A small self-supervised image encoder, trained from scratch: depths [2, 5, 5].
Rows from block 4, named by matrix and row number. Rows with one number belong to one channel. Each number is 128 + 24 x the weight over the matrix's rms, rounded and kept within 0 to 255. All counts start at 0.
# convs0: first 3x3 conv (model.blocks.4.convs.0.weight, 96x96x3x3, standardized in use), inputs 44-54, a 3x3 kernel for each
# convs1: second 3x3 conv (model.blocks.4.convs.1.weight, 96x96x3x3, standardized in use, transposed), outputs 44-54, a 3x3 kernel for each
convs0.27 [ 93  91  89  88 104 111 109 129 114 140 132 142 152 145 151 115 130 120  96  91 113 122 113 138 123 146 115 102 107 111 121 147 131 117 164 117 128 142 119 117 141 125 137 147 146 118 110 114 139 163 134 114 154 112 108 108  83 120 141 114 148 173 154 131 135 149 151 128 129 145 124 131  93 124  98 112 144 119 129 186 167 124 126  99 114 123 120 148 157 168 104 134 107 126 127 124 159 161 177]
convs0.28 [109 140 125 139 104  95 139  85  65  78 120 154 101 122 144 154 122  73  83 166 164 105 132 132 135  77  69 104 133 154 131 130 128 160 129 102 139 137 162 137 122 135 136 139 129 137 121 131 114 129 143 109 127 117 137 120 118 110 118 133 100 122 113 137 126 151 132  86 124 124  79 103 149 158 136 151 142 119 127 126 115 187 109  62 135 121 110  85 143 151 151 106  48 124 121 126  83 146 149]
convs0.29 [113 114 137  91 142 156 108 132 133 128 110 109 144 136 129 114 131 110 143 121 112 153 158 154 134 149 153 109 125  87 137 146 142 111 118 135 112 138 119 128 155 114 107 150 103 132 133  98 120 159 116 116 138 113  87 123 110  76 133 110  59  79 101 137 128 130 146 138 125 125 127 120 136 163 126 104 163 102  49  85  38 126 136 111 127 158 117 118 134 132 121 134 101 131 159 105 125 134 122]
convs0.30 [130 147 108 136 142 117 105 139 145 130 141 122 155 163 131 167 162 140 157 146 124 140 114 138 123 113 123  89 105 110 142 171 136 129 151 120 130 162 129 129 148 108 152 146 100 112 141 111 147 165 106 135 148 116 157 164 148 116 131 139  92 103 123 103  91 107 155 166 161 173 177 154 135 163 163 122 145 137 125 153 149 134 143 136 107 144 136 111 136 141 118 115 117  85 111 121 109 134 141]
convs0.31 [118 119 128 114 109 121 108 109 111 120 115 118  96 107 112 107 102 101 111  96 108 119  97 106 113 101 110  96  92 142 124 107 142 110  94 112 120 115 130 132 127 128 130 125 136 123 128 129 125 122 114 112  99  98 100 120 138 116 131 134 127 136 135 141 153 138 124 139 134 112 107 103  76 104 140  91  98 129  83  98 124 119 107 118 129 107 110 109 100 106  86  90  86  94  92  90  84 102  93]
convs0.32 [199 201 168 160 166 161  98 128 107 125 110 120 137 124 111 119 136 124 117 119  97 139 130 135 146 169 131 134 143 122 161 151 136 156 158 149 151 160 141 116 132 112 107 106 101 109 103 108 119 117 126 153 136 140 116 124 107  93 104  94 114  85  87 129 127 146 144 150 154 133 122 126 165 212 195  95 144 117  46  56  48 136 121 110 127 138 122 154 146 140 134 110 104 133 140 120 153 149 130]
convs0.33 [ 46  33  53  63  43  93  88  99 126 122 112 143 151 121 134 136 112 118 116 109 131 145 128 138 143 136 148 123 123 120 135 154 150 155 187 169 133 130 128 112 147 130 105 142 142 150 132 136 145 158 159 150 165 144 118 123 111  99 126 129 120 171 162 139 149 141 135 131 119 139 128  95  77  96 101  84 122 144 112 181 212 149 141 140 111 113 122  96 110 114 134 129 125 116 111 116 104 115 125]
convs0.34 [121 153 142 119 157 142  92 116  98 144 115 134 158 161 139 125 144 138 125 146 120 136 174 143 118 144 123 111 149 140 115 159 151 129 148 141 150 170 136 139 153 109 126 126 104  89  94  98 118  93  97 140 141 138 125 159 124 126 132 117 103 100  94 152 110 100 143 135 141 170 162 135 129 203 193  66 131 127  48  79  70 143 168 130 144 165 130 144 154 144 124 155 118 130 170 129 134 151 139]
convs0.35 [ 80 138 114  94 149 156 126 140 131 142 130 141 159 148 127 165 149 121 129 117  67  50 105  95 108 116 129 127 159 128  85 116 145 125 146 124 148 105 116 170 131 118 141 127 112 160 129 146 129 118 144 143 120 128 138 122 128 109 125 129  59  78  99 143 112 150 158 100 103 166 133 104 101 143 170 115 134 133 111 133 118 149  97 111 170 137 105 127 113 109 106  85 125 156 126  96 127 130 117]
convs0.36 [111 126 144  83 126 142  72 128 120 124 138 164 158 132 133 124 123 122 119 122 120 131 137 115 127 144 109 113  95 119 116  98 103 121  96 135 110 114 113 127  96  99 102 105  94 139 122  87 140 121  85 173 131 116 115 103 107 101 107  90 105 104  92 153 144 141 171 167 135 160 148 128 126 176 175  94 141 141  38  75  83 131 124 116 134 140 151 156 147 149 125 103 108 135 144 128 159 137 131]
convs0.37 [142 122 111 157 132 133 136 130 168 132 142 128 143 118 124 142 140 154 160 162 122 196 141 101 175 144 124 105 160 141 155 135 124 120 127 147 129 108 155 135 128 158 130 133 145 172 143 104 165  92 125 143 103 160 174 126 122 194  99  96 167 110  95 123 129 148 126 117 163 140 133 144 135 100 136 116  80 148  99 106 144 128  98 140 110 109 172 120 128 159 157 110 135 114 106 140 134 131 141]
convs0.38 [156 133 132 124 141 165  93 126 164 146 109 102 151 138 110 130 136 141 165 113 155 175 138 162 135 153 174 124 126 159 136 134 149 144 141 166 120 132 135 129 125 128 135 125 131  95 106 117  94 107 110 115 112 136  95 116 138  91  79  98  94  75  98 116 123 100 121 127 122  76  76  68 158 192 162 127 150 127  77  94  75 124 129 139 103  94 105 120 113 121 145 158 163 133 124 133 144 129 138]
convs0.39 [ 45  67 107  61  97 116  96 110 120  79 109 129 117 114 107 121 110 105 115 110 112 126 121 122 141 153 105 104  97 120  96 118 133 133 145 131  92 113 111 107 129 134 120 134 139 148 146 105 144 144 116 122 122 121 115 130  92 124 140 123  96 114 114 118 155 175 127 153 155 133 137 139  52 126 168  76 148 197  86 143 206 140 149 118 158 163 127 114 114 100 130 136 108 160 159 116 113  97  97]
convs0.40 [121  80  73 123  78  72 107 110  92 170 162 136 169 156 117 140 125 115  97  70 120 108  92 101 112 113  99 150 108 123 152 120 130 148 126 129 135 114 114 129 117 117 127 120 136 185 159  78 176 139  73 166 117  83 128 137 111 120 141 110 144 141 123 162 164 113 165 146  98 167 158 109 103 112 109 122 122 125 123 132 130  86 109 133  93 139 168 103 133 160 113 116 109 139 137 130 125 123 126]
convs0.41 [100 109 139  84 153 167  80 158 166 118  88 119 133 134 165 112 157 148 136 133 121 143 145 131 112 132 124 138 164 147 140 159 166 123 152 173 116  99 134 118 108 159 136 171 160  98 125 128 108 129 141 148 160 160 109 124  99 113 110 103 115 117 114 124 106 121 155 112 153 159 168 163 116 141 117 121 162 122 121 133 100 114 132 111 120 144 133 118 136 121  97 133 103  92 124 113 124 139 104]
convs0.42 [139 125 128 148 105  91 102  69  64  92 125 104 136 148 123  96 103 102 101  74 101 117  64  95 128  74  94 103 114 118 112 119 133 117 110 115 172 149 148 173 140 143 162 152 154 103 107  67 115 100  78 100  96  56 113 113  97 117  99 108 148 141 116 111 116  84 180 143  99 175 152 125 138 137 112 130 120 116 131 124 124 147 147 143 132 131 163 136 133 137 126 124 121 133 136 154 140 141 133]
convs0.43 [116 111 119 120 112  93 113 113 104 116 110  87  91  77  99  65  87 109 126 117 123 115 102 122 125 116 127 123 126 121 122 123  93 109 126 104 102 111 115 130 138 131 124 125 133 150 136 112 120 108  91 114 136 141 131 136 121 156 143 123 159 167 158 102 124 106 136 160 164 121 114 125 141 159 149 156 173 185 160 166 187 136 174 160 144 153 149 109 106 114 146 178 160 135 149 156 117 110 127]
convs0.44 [ 70  70  72  84  97 101  91 104 110  93 100 124  89  93  97  93  87  96 112 127 135 126 144 122 107 133 113 123 145 154 138 152 140 135 162 147 120 123 121 125 133 130 124 145 156 128 133 130 128 122 108 133 138 129 122 130 122 114 109 106 143 154 144 135 162 159 130 148 122 121 109  98  92 112 134 116 141 178 140 171 220 129 129 126 129 124 129 126 140 150  88 111 109 101  93 111 102  95 112]
convs0.45 [135 107  97 161 115 123 142 115 132 137 128 150 144 115 112 164 119 125 172 133 128 193 106  81 181 100  81 117 119 132 139 146 109 137 106 130 155 105  92 166 136 124 151 132 119 162 155 121 150 135  89 129 107  88 192 153 101 185 130  98 170 136 104 156 140 133 134 123 145 151 135 111 122 100 109 123 112 122 119 123 123 128 111 114 132 155 166 140 158 157 135 104  85 134 128 123 126 129 112]
convs0.46 [105 149 132 125 129 122 143 122  96 101 136 119  90 130 113 131 140 125 155 159 136 136 120 105 136  91  67 131 124 149 137 123 137 139 111 110 101 147 174  80 112 158 102 104  96 163 112  95 128 146 119  99 134 143 119 125 116  99 121 133  81 114 109 191 147 166 154 124 131 131 103 134 122 141 125 105 133 135  98 134 142 161 120  91 133 160 160  96 152 171 129 101  87 141 154 152 114 164 169]
convs0.47 [ 94 115 150  93 144 133 104 134 132 100  91 141  85  88 128 114 124 114 148 141 163 150 171 150 147 139 138 119 126 127 110 142 144 124 142 123 121 163 159 135 157 179 137 167 164  97 125 113 105 139 123 129 128 101 116 137  97 139 162 134 107 119 115 136 123 139 122 115 153 117 150 166 104 169 116 156 193 108 131 156 105 100 158 118 133 166 133  96 128 131  96 156 109 105 159 105  76 120 109]
convs0.48 [119 133 129 130 150 117 137 165 163 140 108 123 123 124 106 140 148 142 139 139 154 127 128 151 144 110 127 111 149 139 124 136 119 138 153 128 115 106 103 135 110 101 149 153 122 126 132 113 124 113 122 145 141 158 154 153 147  88  71 117  76  75  98 150 130 128 144 169 160 157 177 163 160 179 165 128 113 108  82  89  69 135 156 130 116 106 126 140 147 162 155 186 159 114 115 135 134 151 169]
convs0.49 [ 92 126 125  84 104 124  87 112 106 130 104 129 139 117 119 138 125 130 114 103 133 113  73 125 111 114 126 105 137 167 118 137 161 110 111 101 120 124 129 115 118 111 107 111 105 139 142 142 136 124 123 162 129 121 129 146 132 126 111 138 135  98  91 120 127  92 131 162 116 141 145 131  83 148 213  66  90 198  65  98 150 132 110 119 152 102 126 155 121 131 128 131 153 133 114 137 140 134 134]
convs0.50 [130 133 138 121 115 130 100 116 109 132 107 130 144 127 132 154 142 129 132 105 119 140  96 129 135 134 100 127 155 171 109 124 163 106 121 116 115 127 126 119 120 137 113 116 117 139 140 131 144 108 106 160 140  94 104 120 130 114  78  98 125  91  73 148 142 129 137 148 134 132 128 135 118 181 215  94 127 174  60  89 128 124 106  93 167 138 133 175 159 149 121 120 110 146 139 132 164 151 137]
convs0.51 [ 81 112 116  83 156 162 124 149 104 141 139 139 118 124 139 142 132 113 121 115  83  79 130 124 110  97  94 148 150  99  80 101 122 125 130 135 112 128 139 135 154 139 150 147 140 148 123 123 131  96 120 131  92 126 129 112 123 139 155 131 102  94 111 158 124 156 143  86 155 155 107 131 100 133 128 114 174 149 115 152 145 137 130 153 161 169 124 125 131 108 118 120 145 155 152 110 121 114  95]
convs0.52 [108 100 110 130 107  62 149 124 106 115 117 136 146 113 106 160 154  89  68 133 189 112  86 129 160  78  53  89 138 185 140 107 154 158 101  80 148 102  96 127 116 126 116 149 170 123 119 132 136 108 117 170 121 108 112 105  72 121 114 117 131 103 105 123 125 138 137 117 117 140 154 109 137 140 137 129 120 136 107 102 135 162 138  75 118 124 127  96 134 170 147 142  63  93 113 140  89 139 150]
convs0.53 [135 148 150 112 139 167  96 141 155  96 119 130 108 109 121  77  95  90 128 138 122 116 117 135 112 122 131 150 136 134 141 114 107 131 116 118 130 141 158 128 140 132  91 114 124 125 117 104 139 124 110 152 120 119 158 128 121 150 158 130 148 125  94  88 117 136  99  95 127 106  89 105 116 162 212  86 150 206  71 128 196 143 110 116 150 133 117 137 120 120 126 100 120 128 121 120 121 118 120]
convs0.54 [ 53  84 113  77 103 127  91 112 123 116 129 118 130 123 117 128 121 104 128 121 102 119 107 130 133 116 134 131 110 148 120 109 131 146 141 126 115 102 121 105 111 122 109 111 138 174 162 142 172 144 122 164 141  96 131 124 122 117 130 113 126 121 109 119 137 159 119 152 155 139 151 146  40 101 184  56 138 226  91 166 247 157 140 130 153 146 131 135 129 122 128 125 135 127 153 142 108 121 114]
convs0.55 [135 150 112 146 159 102 121 144  96  74  82  98 109 118 105 103 113  80 106  99 122 121  90  91 121 102  72 127 115 130 137 135 128 141 141 114 117 117 110 131 126 122 126 143 129 110 112 102 120 112 126 148 140 137 127  92  99 134  98 105 147 142 136 131 135 120 123 154 143 134 139 149 154 168 180 134 143 172 129 135 172 124 124 123 109  84 106 105  93 108 110 135 128  87  83 136  98  89 116]
convs0.56 [184 186 153 143 147 137 112 131 121 129 126 109 128 121 113 118 126 110 141 132 143 159 129 141 129 152 114 144 146 147 132 137 122 135 153 145 120 123 138  97  98  97 106 104 107 114 128 125 125 126 130 139 126 129 136 133 122 129  98 100 135  96  97  99 126 131 110 131 144  95  81 115 167 178 214 116 114 153  56  73  89 144 117 124 136 110 115 141 134 126 145 135 134 143 119 120 163 144 130]
convs0.57 [ 89 130 109 131 140 134 102 127 163 128 111 155 155 123 130 178 146 145 105 140 158 141 124 145 131 139 132 102 104 152 136 142 104 128 164  92 168 122  75 120 166 135  51 144 172  89  89 159 163  85 106 179 123  80 145 119 113 154 100 121 133 131 115 122 145 131 104 126 159 149 124 142 150 139 135 117 132 155 111 121 160 100 128 146 124 113 138 151 119 130 100 130 145 118  85 137 166 100 114]
convs0.58 [ 96 123 137 116 140 164 133 135 138 144 105 165 147  80 148 160 142 151 159 117 174  96  64 187 130 132 166 188 125 115 129 115 143 127 151 106 102 107  90 128 134 105 113  94  80 120 130 183 113 103 173 106 139 151  97  98 157  72  93 169  68  89 146  56  99 117  80 121 128 126 150 136 114 128 118 134 157 147 125 136 112 141 139 125 165 133 134 140 123 137 136 134 156 145 128 138 117 109 150]
convs0.59 [123 134 122 122 130 138  82 117 123 149 103  87 138 136 108 138 123 106 144 105  89 129 104  90 102 109  84 153 139 151 136 136 152 113 100 123  98 120 149 102 103 121 113 121 129 141 109 105 173 132 124 183 148 140 118 119 121 122 116 121 150 138 113 146 141 132 162 158 135 169 157 136  91 165 255  73 136 239  49  99 171 144 141 129 148 150 133 153 146 138 106 113 124 112 143 136 128 140 127]
convs0.60 [106 130 119 118 162 189  96 153 158 153 160 136 160 182 187 111 139 131 100 123 134 113 134 165 103 120 129 137 149 130 121 147 146 115 141 129  98 136 127 126 145 151 111 127 140 135 130 111 124 142 145 128 131 132 112 135 121 119 154 152 103 113 120 130 152 137 143 151 146 129 126 129  97 128 125  97 134 119  86 115  88 108 155 142 134 177 146  92 130 123  82 133 119 122 166 148  82 115 137]
convs0.61 [134 148 108 142 166 122 121 135 140 124 126  94 127 169 146  98 133  75 118 125 116 139 136 124 114 113  88 133 125  94 127 149 104  81 112  52  75 111 122  87 135 138 124 148 127 146 119 132 128 134 162 116 161 156 115  93 120 126 111 148 121 116 139 134 143 158 138 161 170 164 172 158 117 137 133 127 131 130 158 154 144 108 120 114 114 115 133 108 113 131 107 124 106 119 107 126 113 111 124]
convs1.27 [118 118 122 118 125 133 124 116 130 125 151 151 135 138 136 136 130 149 129 142 143 128 131 141 130 138 145 111 119 125 119 126 129 131 135 136 132 142 144  86 126 140 142 191 177 112 126 116 147 162 130 137 144 136 141 142 159 135 130 144 142 153 149 133 100 110 128 116 130  86  81  93  98 101 119 129 121 130 174 180 163 153 141 142 138 130 132 119 141 120 138 122 156 127 129 140 127 125 126]
convs1.28 [121 128 144 120 121 144 141 127 164 114 124 107 138 125  76 146 182 111 142 136 149 160 153 155 190 182 145 109 113 110 113 121 115 115 123 109 109 131 123 130 155 136 143 169 121 150 141 130 136 103 139 140 128 129 129 141 128 132 167 166  99 141 118 103  85  70 118 114  83 105 120 101 139 138 116 124 133 139 115 138 148  98 124 168 115 132 136 102 107  98 175 186 148 127 180 175  91 130 162]
convs1.29 [ 97 116 136 118 132 156 131 149 154 116 128 121 127 145 130  88 137 104 103 113 121 111 106 119 137 139 148  94  94  96  93  95  95  95  98  95 103  95 110  96  93 116  75 108 118 149 167 119 180 187 139 158 168 141 117 143 157 135 124 155 140 127 128 150 161 107 139 154 102 113 127 109 153 118 159 118  78 128 108  81 119 123 129 137 125 106 134 144 128 153 125 117 160 129 106 138 153 114 150]
convs1.30 [133 121 124 129 123 120 146 142 158 112  95  97 110 131 132 119 147 149 136 131 137 116 120 122 136 162 163 138 144 144 128 136 137 110 115 117 140 156 171 131 112 119 123 114  97 135 147 143 151 177 132 164 173 137 142 127 132 121 110 124 146 139 155 141 141 136 153 144 127 140 131 133 156 156 146 125 114 128  96 100 131 140 133 110 147 152 129 140 138 132 169 140 113 149 135 121 160 148 153]
convs1.31 [127 146 134 124 136 122 116 126 101 121 137 129 136 131 106 139 139 110 124 132  99 115 128  92 116 127  90 119 125 117 118 129 122 103 119 119 109 116 103 111 119 114 119 128 126 141 143 153 142 139 140 145 146 145 142 151 142 151 148 137 136 130 119 113 116 126 120 123 122 125 125 121 104 116 122 124 147 166 136 150 156 135 129 119 139 147 141 136 147 136 104  77  79 101 110 112  98 112 119]
convs1.32 [155 163 163 135 146 141 137 146 151 127 150 138 122 145 151 131 138 140 111 117 105 112 122 123 131 148 151 102 100  96 112 116 113 111 121 122 126 132 110 138 130 104  93 100  83 124 133 132 144 145 143 131 149 154 110 106 102 137 132 133 120 130 127 132 137 127 140 130 119 123 108 106 154 168 144 139 143 132  82  75  88 142 133 101 158 148 121 152 151 133 125 150 131 119 137 121 112 138 135]
convs1.33 [ 79  92  94 112 123 123 134 129 130 120 136 156 141 128 142 162 135 134 105 118 132 106 117 129 118 124 126 102 108 116 107 110 113 110 110 110 113 135 138 112 140 149 163 190 187 137 138 107 152 143 105 125 109  87 155 143 141 142 137 125 143 144 117 130 111 119 134 131 142  84  89 105  81 108 149 111 130 150 164 182 181 134 116 118 134 138 126 146 168 137 100  97 138 117 131 131 118 137 131]
convs1.34 [140 149 140 144 161 149 161 163 155 101 117 113 111 146 158  93 126 145  98  92  95  96  89 113 113 112 131 102 110 119 107 117 126 106 116 124 113 119 122 133 124 118  80 105 112 140 152 148 145 154 142 157 162 146 111 105 101 148 133 133 151 155 151 148 151 135 171 160 134 144 142 125 159 169 162 134 151 158  81  96 133 153 139 133 151 151 127 142 147 148 157 155 138 152 152 128 143 164 162]
convs1.35 [ 82 121 130 123 140 130 142 146 145 108  98 117 126 112 121  85 100 116 144 142 137 141 143 128 145 155 169 137 144 143 142 148 140 132 136 126  89 113 134  76  97 117 115  96  93 141 141 132 168 171 116 146 158 156  86  95 113  97 138 129 120  98  94 127 134 121 127 141 138 124 137 149 114 134 149  78 122 144  73 103 126 127 104 132 126 103 123 139 131  96 123 159 163  99 154 179 145 122 119]
convs1.36 [ 74 114 145  83 135 170 117 181 188 130 136 142  91 128 151 107 135 156 115 135 114 118 138 126 142 165 157 116 122 120 133 140 139 138 149 147 119 151 128 125 152 135  98 116 119 164 139 104 183 157 115 150 146 110  96 114 118 110 123 104  85 131 128 117 124 105 122 134 109 124 125  98 148 161 149 145 133 127 101  95 112 139 141 111 153 155 113 155 153 125 122 145 129 134 150 122 106 132 136]
convs1.37 [179 115 140 148 127 141 122 134 158 144 131 147 100 133 172 140 180 161 161 151 120 139 133 121 117 138 139 130 129 122 132 134 130 131 134 128 183 158 119 163 140  82 168 120  79  97 103 124 114 116 161 103 153 162 104 158 142 114 130 137 133 145 166 159 157 143 146 168 139 129 150 123 181 152 118 170 121  93 151 120 102 118 144 132 124 145  81 144 138 106 130 126 136 140 134 128 136 127 141]
convs1.38 [ 72 113 125  84 137 149 123 164 177 120 120 116 147 151 140 127 129 126 109 106 118 111 127 134 129 143 155 110 111 112 114 115 116 119 120 118 115 122 117 108 107  98  99 112 107 115 134 121 123 131 123 145 157 151 118 114 113 114 115 127 116 125 154 152 151 153 164 142 148 146 128 138 121 145 146  85 112 146  75  86 109 139 129 106 121 115 117 118 100 113 136 153 124 123 126 139 101 110 132]
convs1.39 [ 90 133 114 116 163 156 100 151 130 114 127 141 107 111 138 120 107 136 120 133 108 129 129  90 128 117  84 110 112 102 114 118 105 106 111 101 118 116 116 134 138 145 144 146 141 135 111 130 120 116 108 110 100 116 127 116 108 148 153 129 124 139 116 111 132 124 122 137 119  84  94  79  78 131 149  90 139 161 119 157 156 131 154 144 136 139 117 165 168 142 102 101 139 110 123 133 138 160 140]
convs1.40 [143 121 130 148 131 150 155 146 144 104 104 152 106 141 175 116 169 172 128 138 102 117 143 126 124 143 114 118 135 124 131 145 132 134 144 129 119 138 153 117 145 164 105 151 160 142 133 113 160 133  99 141 128  95 123 140  71 107 139  52  82 140  93  99 103  87  98 101  83  86  91  76 139 155 127 141 142 105 129 142 121 170 172 109 165 166 108 165 154 121 159 197 125 176 209 123 159 170 139]
convs1.41 [107 131 140 128 150 156 149 160 160  90  92  84 107 133 102  99 123 114 114 118 110  95  99 128 113 141 170 130 128 125 131 129 123 121 120 113 129 135 128 106 102 114 116 122 117 114 110 126 153 157 121 161 164 137  78 111 142 122 146 145 149 160 149 129 161 116 142 156 103 153 152 119 146 148 130 120 126 118  89 113 113 141 108 113 147 104 140 155 128 148 110 149 181 141 134 160 150 135 145]
convs1.42 [161 140 115 129 102  91 128 105 105  96 111 132 105 135 148  95 117 131 113 115 103 106  99  86  98  91  73 106 107 102 109 113 109 103 112 109 110 102  86 117 114  87 138 131 121  91  93  93 114 133 129 117 111 100 155 123  68 140 124 101 163 155 151 127 114 106 132 109  98 141 128 107 142 118  93 141 114  88 144 146 132 142 141  97 145 133 105 149 150 120 167 142 101 179 127  62 147 157 138]
convs1.43 [115 101  96 125  89  74 141 111  96 140 135 161 126 146 183 152 154 176 155 147 142 159 150 121 132 130 118 139 137 128 140 135 126 131 126 118 118 111 106 123 113 107 151 153 140 112 115 108 103 134 120 116 121 120  81  61  79  95  97  80 136 146 130 101 117 118 101 104  97 110 112 102 109  97 110 110 108 104 155 165 152 132 120 109 126 133 118 138 144 127 154 136 147 131 127 135 151 148 143]
convs1.44 [ 84 128 112 130 157 131 131 145 114 112 114 121 129 110 126 133 108 129 138 149 118 144 147 123 134 138 121 124 125 112 128 132 120 118 123 113  97 102 114 133 137 139 158 163 152 160 137 140 122 106 116 116 102 107 149 130 100 150 141 103 144 143 114 100 102 105 109 115 111 101  98  89  89 115 139 101 119 139 125 135 144 134 141 143 143 150 136 165 164 147 107 112 116 114 106 100 124 125 119]
convs1.45 [161 118 149 142 130 164 143 136 147 119 109 150 105 121 170 130 169 147 141 162 126 109 152 140 107 159 131 121 133 122 126 134 125 130 135 121 147 167 157 129 144 130 113 128 123 140 141 124 145 132 140 131 127 118 111 145 123 121 142 115 105 139 148 125 147 103 104 141 100  87 113  87 152 158 132 159 141 110 148 146 125 129 174 132 150 178 117 148 175 153 151 169 126 172 193 121 123 145 141]
convs1.46 [110 124 153 108 122 141 126 147 179 116 154 132 108 124  93 118 153  98 143 139 153 144 149 147 169 171 145 115 117 114 125 123 114 128 133 119 152 163 152 127 172 149 112 154 132 149 146 121 167 138 139 151 140 113 117 147 152 124 156 168 116 128 124 120 118 107 114 129 104 100 121 107 144 144 140 126 139 152 109 125 140 102 114 128 134 120 124 127 126 114 143 137 126 139 132 134 107 112 138]
convs1.47 [116 131 104 129 135 129 135 119 137  87 128  99  97 138  96 100 133 117 111  95 110 114  84 119 123 110 133 102 101 105 104 103 106 105 103 105 162 141 100 128 110 105 144 128 130 107 128 133 134 168 159 123 148 145 133 151 152 116 155 159 126 162 146 158 185 145 156 177 143 130 146 122 152 121 120 117 114 127 127 128 132 130 142 148 125 107 140 134 125 158 139 133 156 121 102 158 154 131 158]
convs1.48 [ 87 106 124 117 115 121 146 143 166 130 122  99 155 162 139  98 109 107 103 119 121 103 118 112 124 132 137 130 136 135 136 141 141 141 146 143 158 157 153 131  98 101 112  49  51 136 100 132 135 134 119 137 180 163 115 128 142 113 140 149 141 141 154 144 174 161 142 174 153 131 134 119 165 155 159 147 103 110 109  64  77 138 149 147 122 124 138 133 107 115 107 136 137 114 124 141 108 114 117]
convs1.49 [ 79 129 120  91 137 112  98 118 110 121 119 136 135 139 135 120 126 128  90 100  97 108 125 105 122 134 124  91  91  95  95  91  94 101  94  95 141 170 173 112 150 126 102 133 141 135 135 112 142 105  93 158 133 111 155 155 106 164 156 118 156 159 132 173 174 177 185 141 166 167 132 153 125 153 185  84 116 188  65  88 147 137 123  82 109 121 105 119 111 122 143 146 124 108 108 126 121 110 134]
convs1.50 [142 160 131 110 145 114  97 126 121 121 133 148 114 134 131 122 146 151 138 125 120 149 146 150 149 154 146 119 124 118 131 140 140 123 138 141 160 168 179 156 168 158 107 131 130 105  91  55 118  86  63 150 111  96 125 117 102 142 142 131 132 142 137  97  94  74 115 101  74  93  93  68 128 161 171 108 142 175  95 107 160 147 150 150 136 148 149 140 147 148 136 152 137 118 140 141 103 116 115]
convs1.51 [ 92 115 110 103 132 113 113 132 116  93 133 139 119 170 155 100 169 196 126 112  82 120  91  89 100 108 115 130 119 103 136 127 106 125 119  99 106 132 129 121 154 135 143 167 129 125 124 117 125 125 101 138 145 142 124 146 116 133 173 121 131 142 112 124 150 128 117 149 128 129 152 129 131 126 105 116 135 127 124 142 135 133 115 118 142 129 121 139 151 132 145 156 150 138 150 144 176 148 132]
convs1.52 [107 114 137 128 144 157 132 150 163 138 145 146 127 129 141 157 171  61 119 134 140 131 136 135 177 156 114 115 117 118 123 125 118 125 123 110 143 150 111 141 153 140 140 127 158 130 101 133 113 121 147 125 140 136 127 102 109 127 160 159 125 175 163 129 116 116 125 129 111 131 140 128 146 138 114 132 130 127 141 155 148  91 130 150 116 116 130 156 106 129 153 153 103 124 163 152 104 134 179]
convs1.53 [ 93 133 108  86 137 106  68 128  91 120 159 141 122 151 162 119 138 136 142 130  82 149 150 108 155 158 119 128 134 122 135 142 132 130 137 128 116 109  84 114 111  96 114 130 121 135 117 111 118  96 108 117  95 116 124 117  91 132 117  93 113 123  92 113 135 129 105 139 150  88 109 128 108 140 148  91 126 148  81 105 132 118 106  99 115 105  84 109 121  98 114 123 126 101 117 132  77 104 113]
convs1.54 [ 95 139 119 107 161 137  88 156 104 116 130 154 126 118 147 121 120 148 130 131  82 133 129  77 124 122  77 119 115 100 122 115  97 103 100  89 122 121 137 125 136 146 140 148 149 147 141 131 103 116 103  99 113 105 137 133  92 141 163  91 123 144  89 129 147 143 153 167 152 116 131 119  69 122 158  68 148 186 104 166 194 144 137 111 145 137 113 151 154 130 122 136 133 126 144 134 134 148 147]
convs1.55 [109 130 145  90 114 117 102 106 104 147 187 169 145 193 181 120 136 123 140 160 113 138 161 120 151 148 132 119 113 103 125 118 104 132 127 111 138 137 128 126 126 112 134 134 129 139 120 104 160 153 118 158 166 128  92  74  63 131 117 114 160 163 131  93  93 118 105  97 115 107  82  85 122 127 154 135 132 147 143 149 138 115 124  88 125 133 114 144 134 128 113 111 127 149 127 147 143 140 151]
convs1.56 [126 151 142 102 138 127  99 121 118 118 146 119 135 168 142 125 161 136 109 117  91 110 128 101 118 148 133  94  91  88  98 100  96  98 100  97 133 136 140 145 126 124 119 126 118 129 125 124 136 125 136 140 151 150 116 106 117 121 107 119 116 131 143 136 138 142 165 156 174 150 140 157 145 166 155 115 123 143  66  76  94 141 124  94 134 124  99 140 117 125 133 137 123 127 118 143 126 126 151]
convs1.57 [ 91 125 125  87 133 143 124 167 136 110 138 177 152 132 138 139 123  89 128 127 101 143 150 123 128 152 142 117 118  98 116 117 103 113 115  97 144 148 115 115 119 102 156 141 100 134 156 140 116 142 160 117 139 113 118 118  99  98 118 132 109 143 150 104 140 152 112 129 147  83  92  99 106 128 135 144 116 130 169 151 124  92  84  63 129 123  95 114 104 135 123 117 118 138 150 160 123 138 169]
convs1.58 [ 69 114 119  73 110 108  66 113 109 103  78 123 143  91 132 156 116 147 112 130 112 141 139 103 123 134 124 119 118 119 127 118 117 124 110 108 135 176 155  94 174 157 113 166 147 129 129 139 136  95 131 143 114 123  95 120  99  84 165 127 107 146 117 137 116 127 138 142 146 117 141 150 135 146 183 120 140 167 131 141 137 115 132 137 102 142 138 118 150 144  93 127 156  77 159 164 115 140 133]
convs1.59 [ 94 170 136  94 163 129 100 166 130 126 135 149 135 144 152 123 124 133 121 127 107 112 126 104 148 163 131 123 127 118 132 134 127 127 131 126  98 130 125 127 139 126 131 152 139 139 132 107 130 134 120 130 129 132 127 104  60 148 125  74 142 157 104  87  90 104 105 109 124  94 100 112 111 168 181  86 170 210  66 129 178 136 115 113 133 138 130 139 154 141 136 134 125 106 133 129 111 130 137]
convs1.60 [183 187 146 173 200 155 153 180 133 133 141 114 163 157 118 143 150 126 135 139 150 126 138 156 107 111 113 137 138 135 142 143 139 129 131 126 137 172 158 140 169 170 144 177 171 131 142 156 138 147 156 149 155 163 156 158 151 131 155 156 150 151 152 120 140 135 161 195 176 124 159 140 127 139 126 147 171 150 148 167 141 127 149 135 146 159 152 174 180 154 152 153 145 169 162 161 166 156 134]
convs1.61 [167 163 152 157 189 160 133 173 136 113 156 147 167 181 172 137 177 140 140 148 132 126 160 132 120 138 105 139 141 133 140 144 135 122 123 117 133 132 100 138 131 115 154 138 107 116 118 151 143 124 169 148 154 171 121  84 150  65  53 152 116 131 150 110 113 150 129 145 196 109 123 139 129 123 134 128 128 147 131 144 145 108 126 122  86  83  82 144 119 131 129 115 146 126  90 137 137 142 138]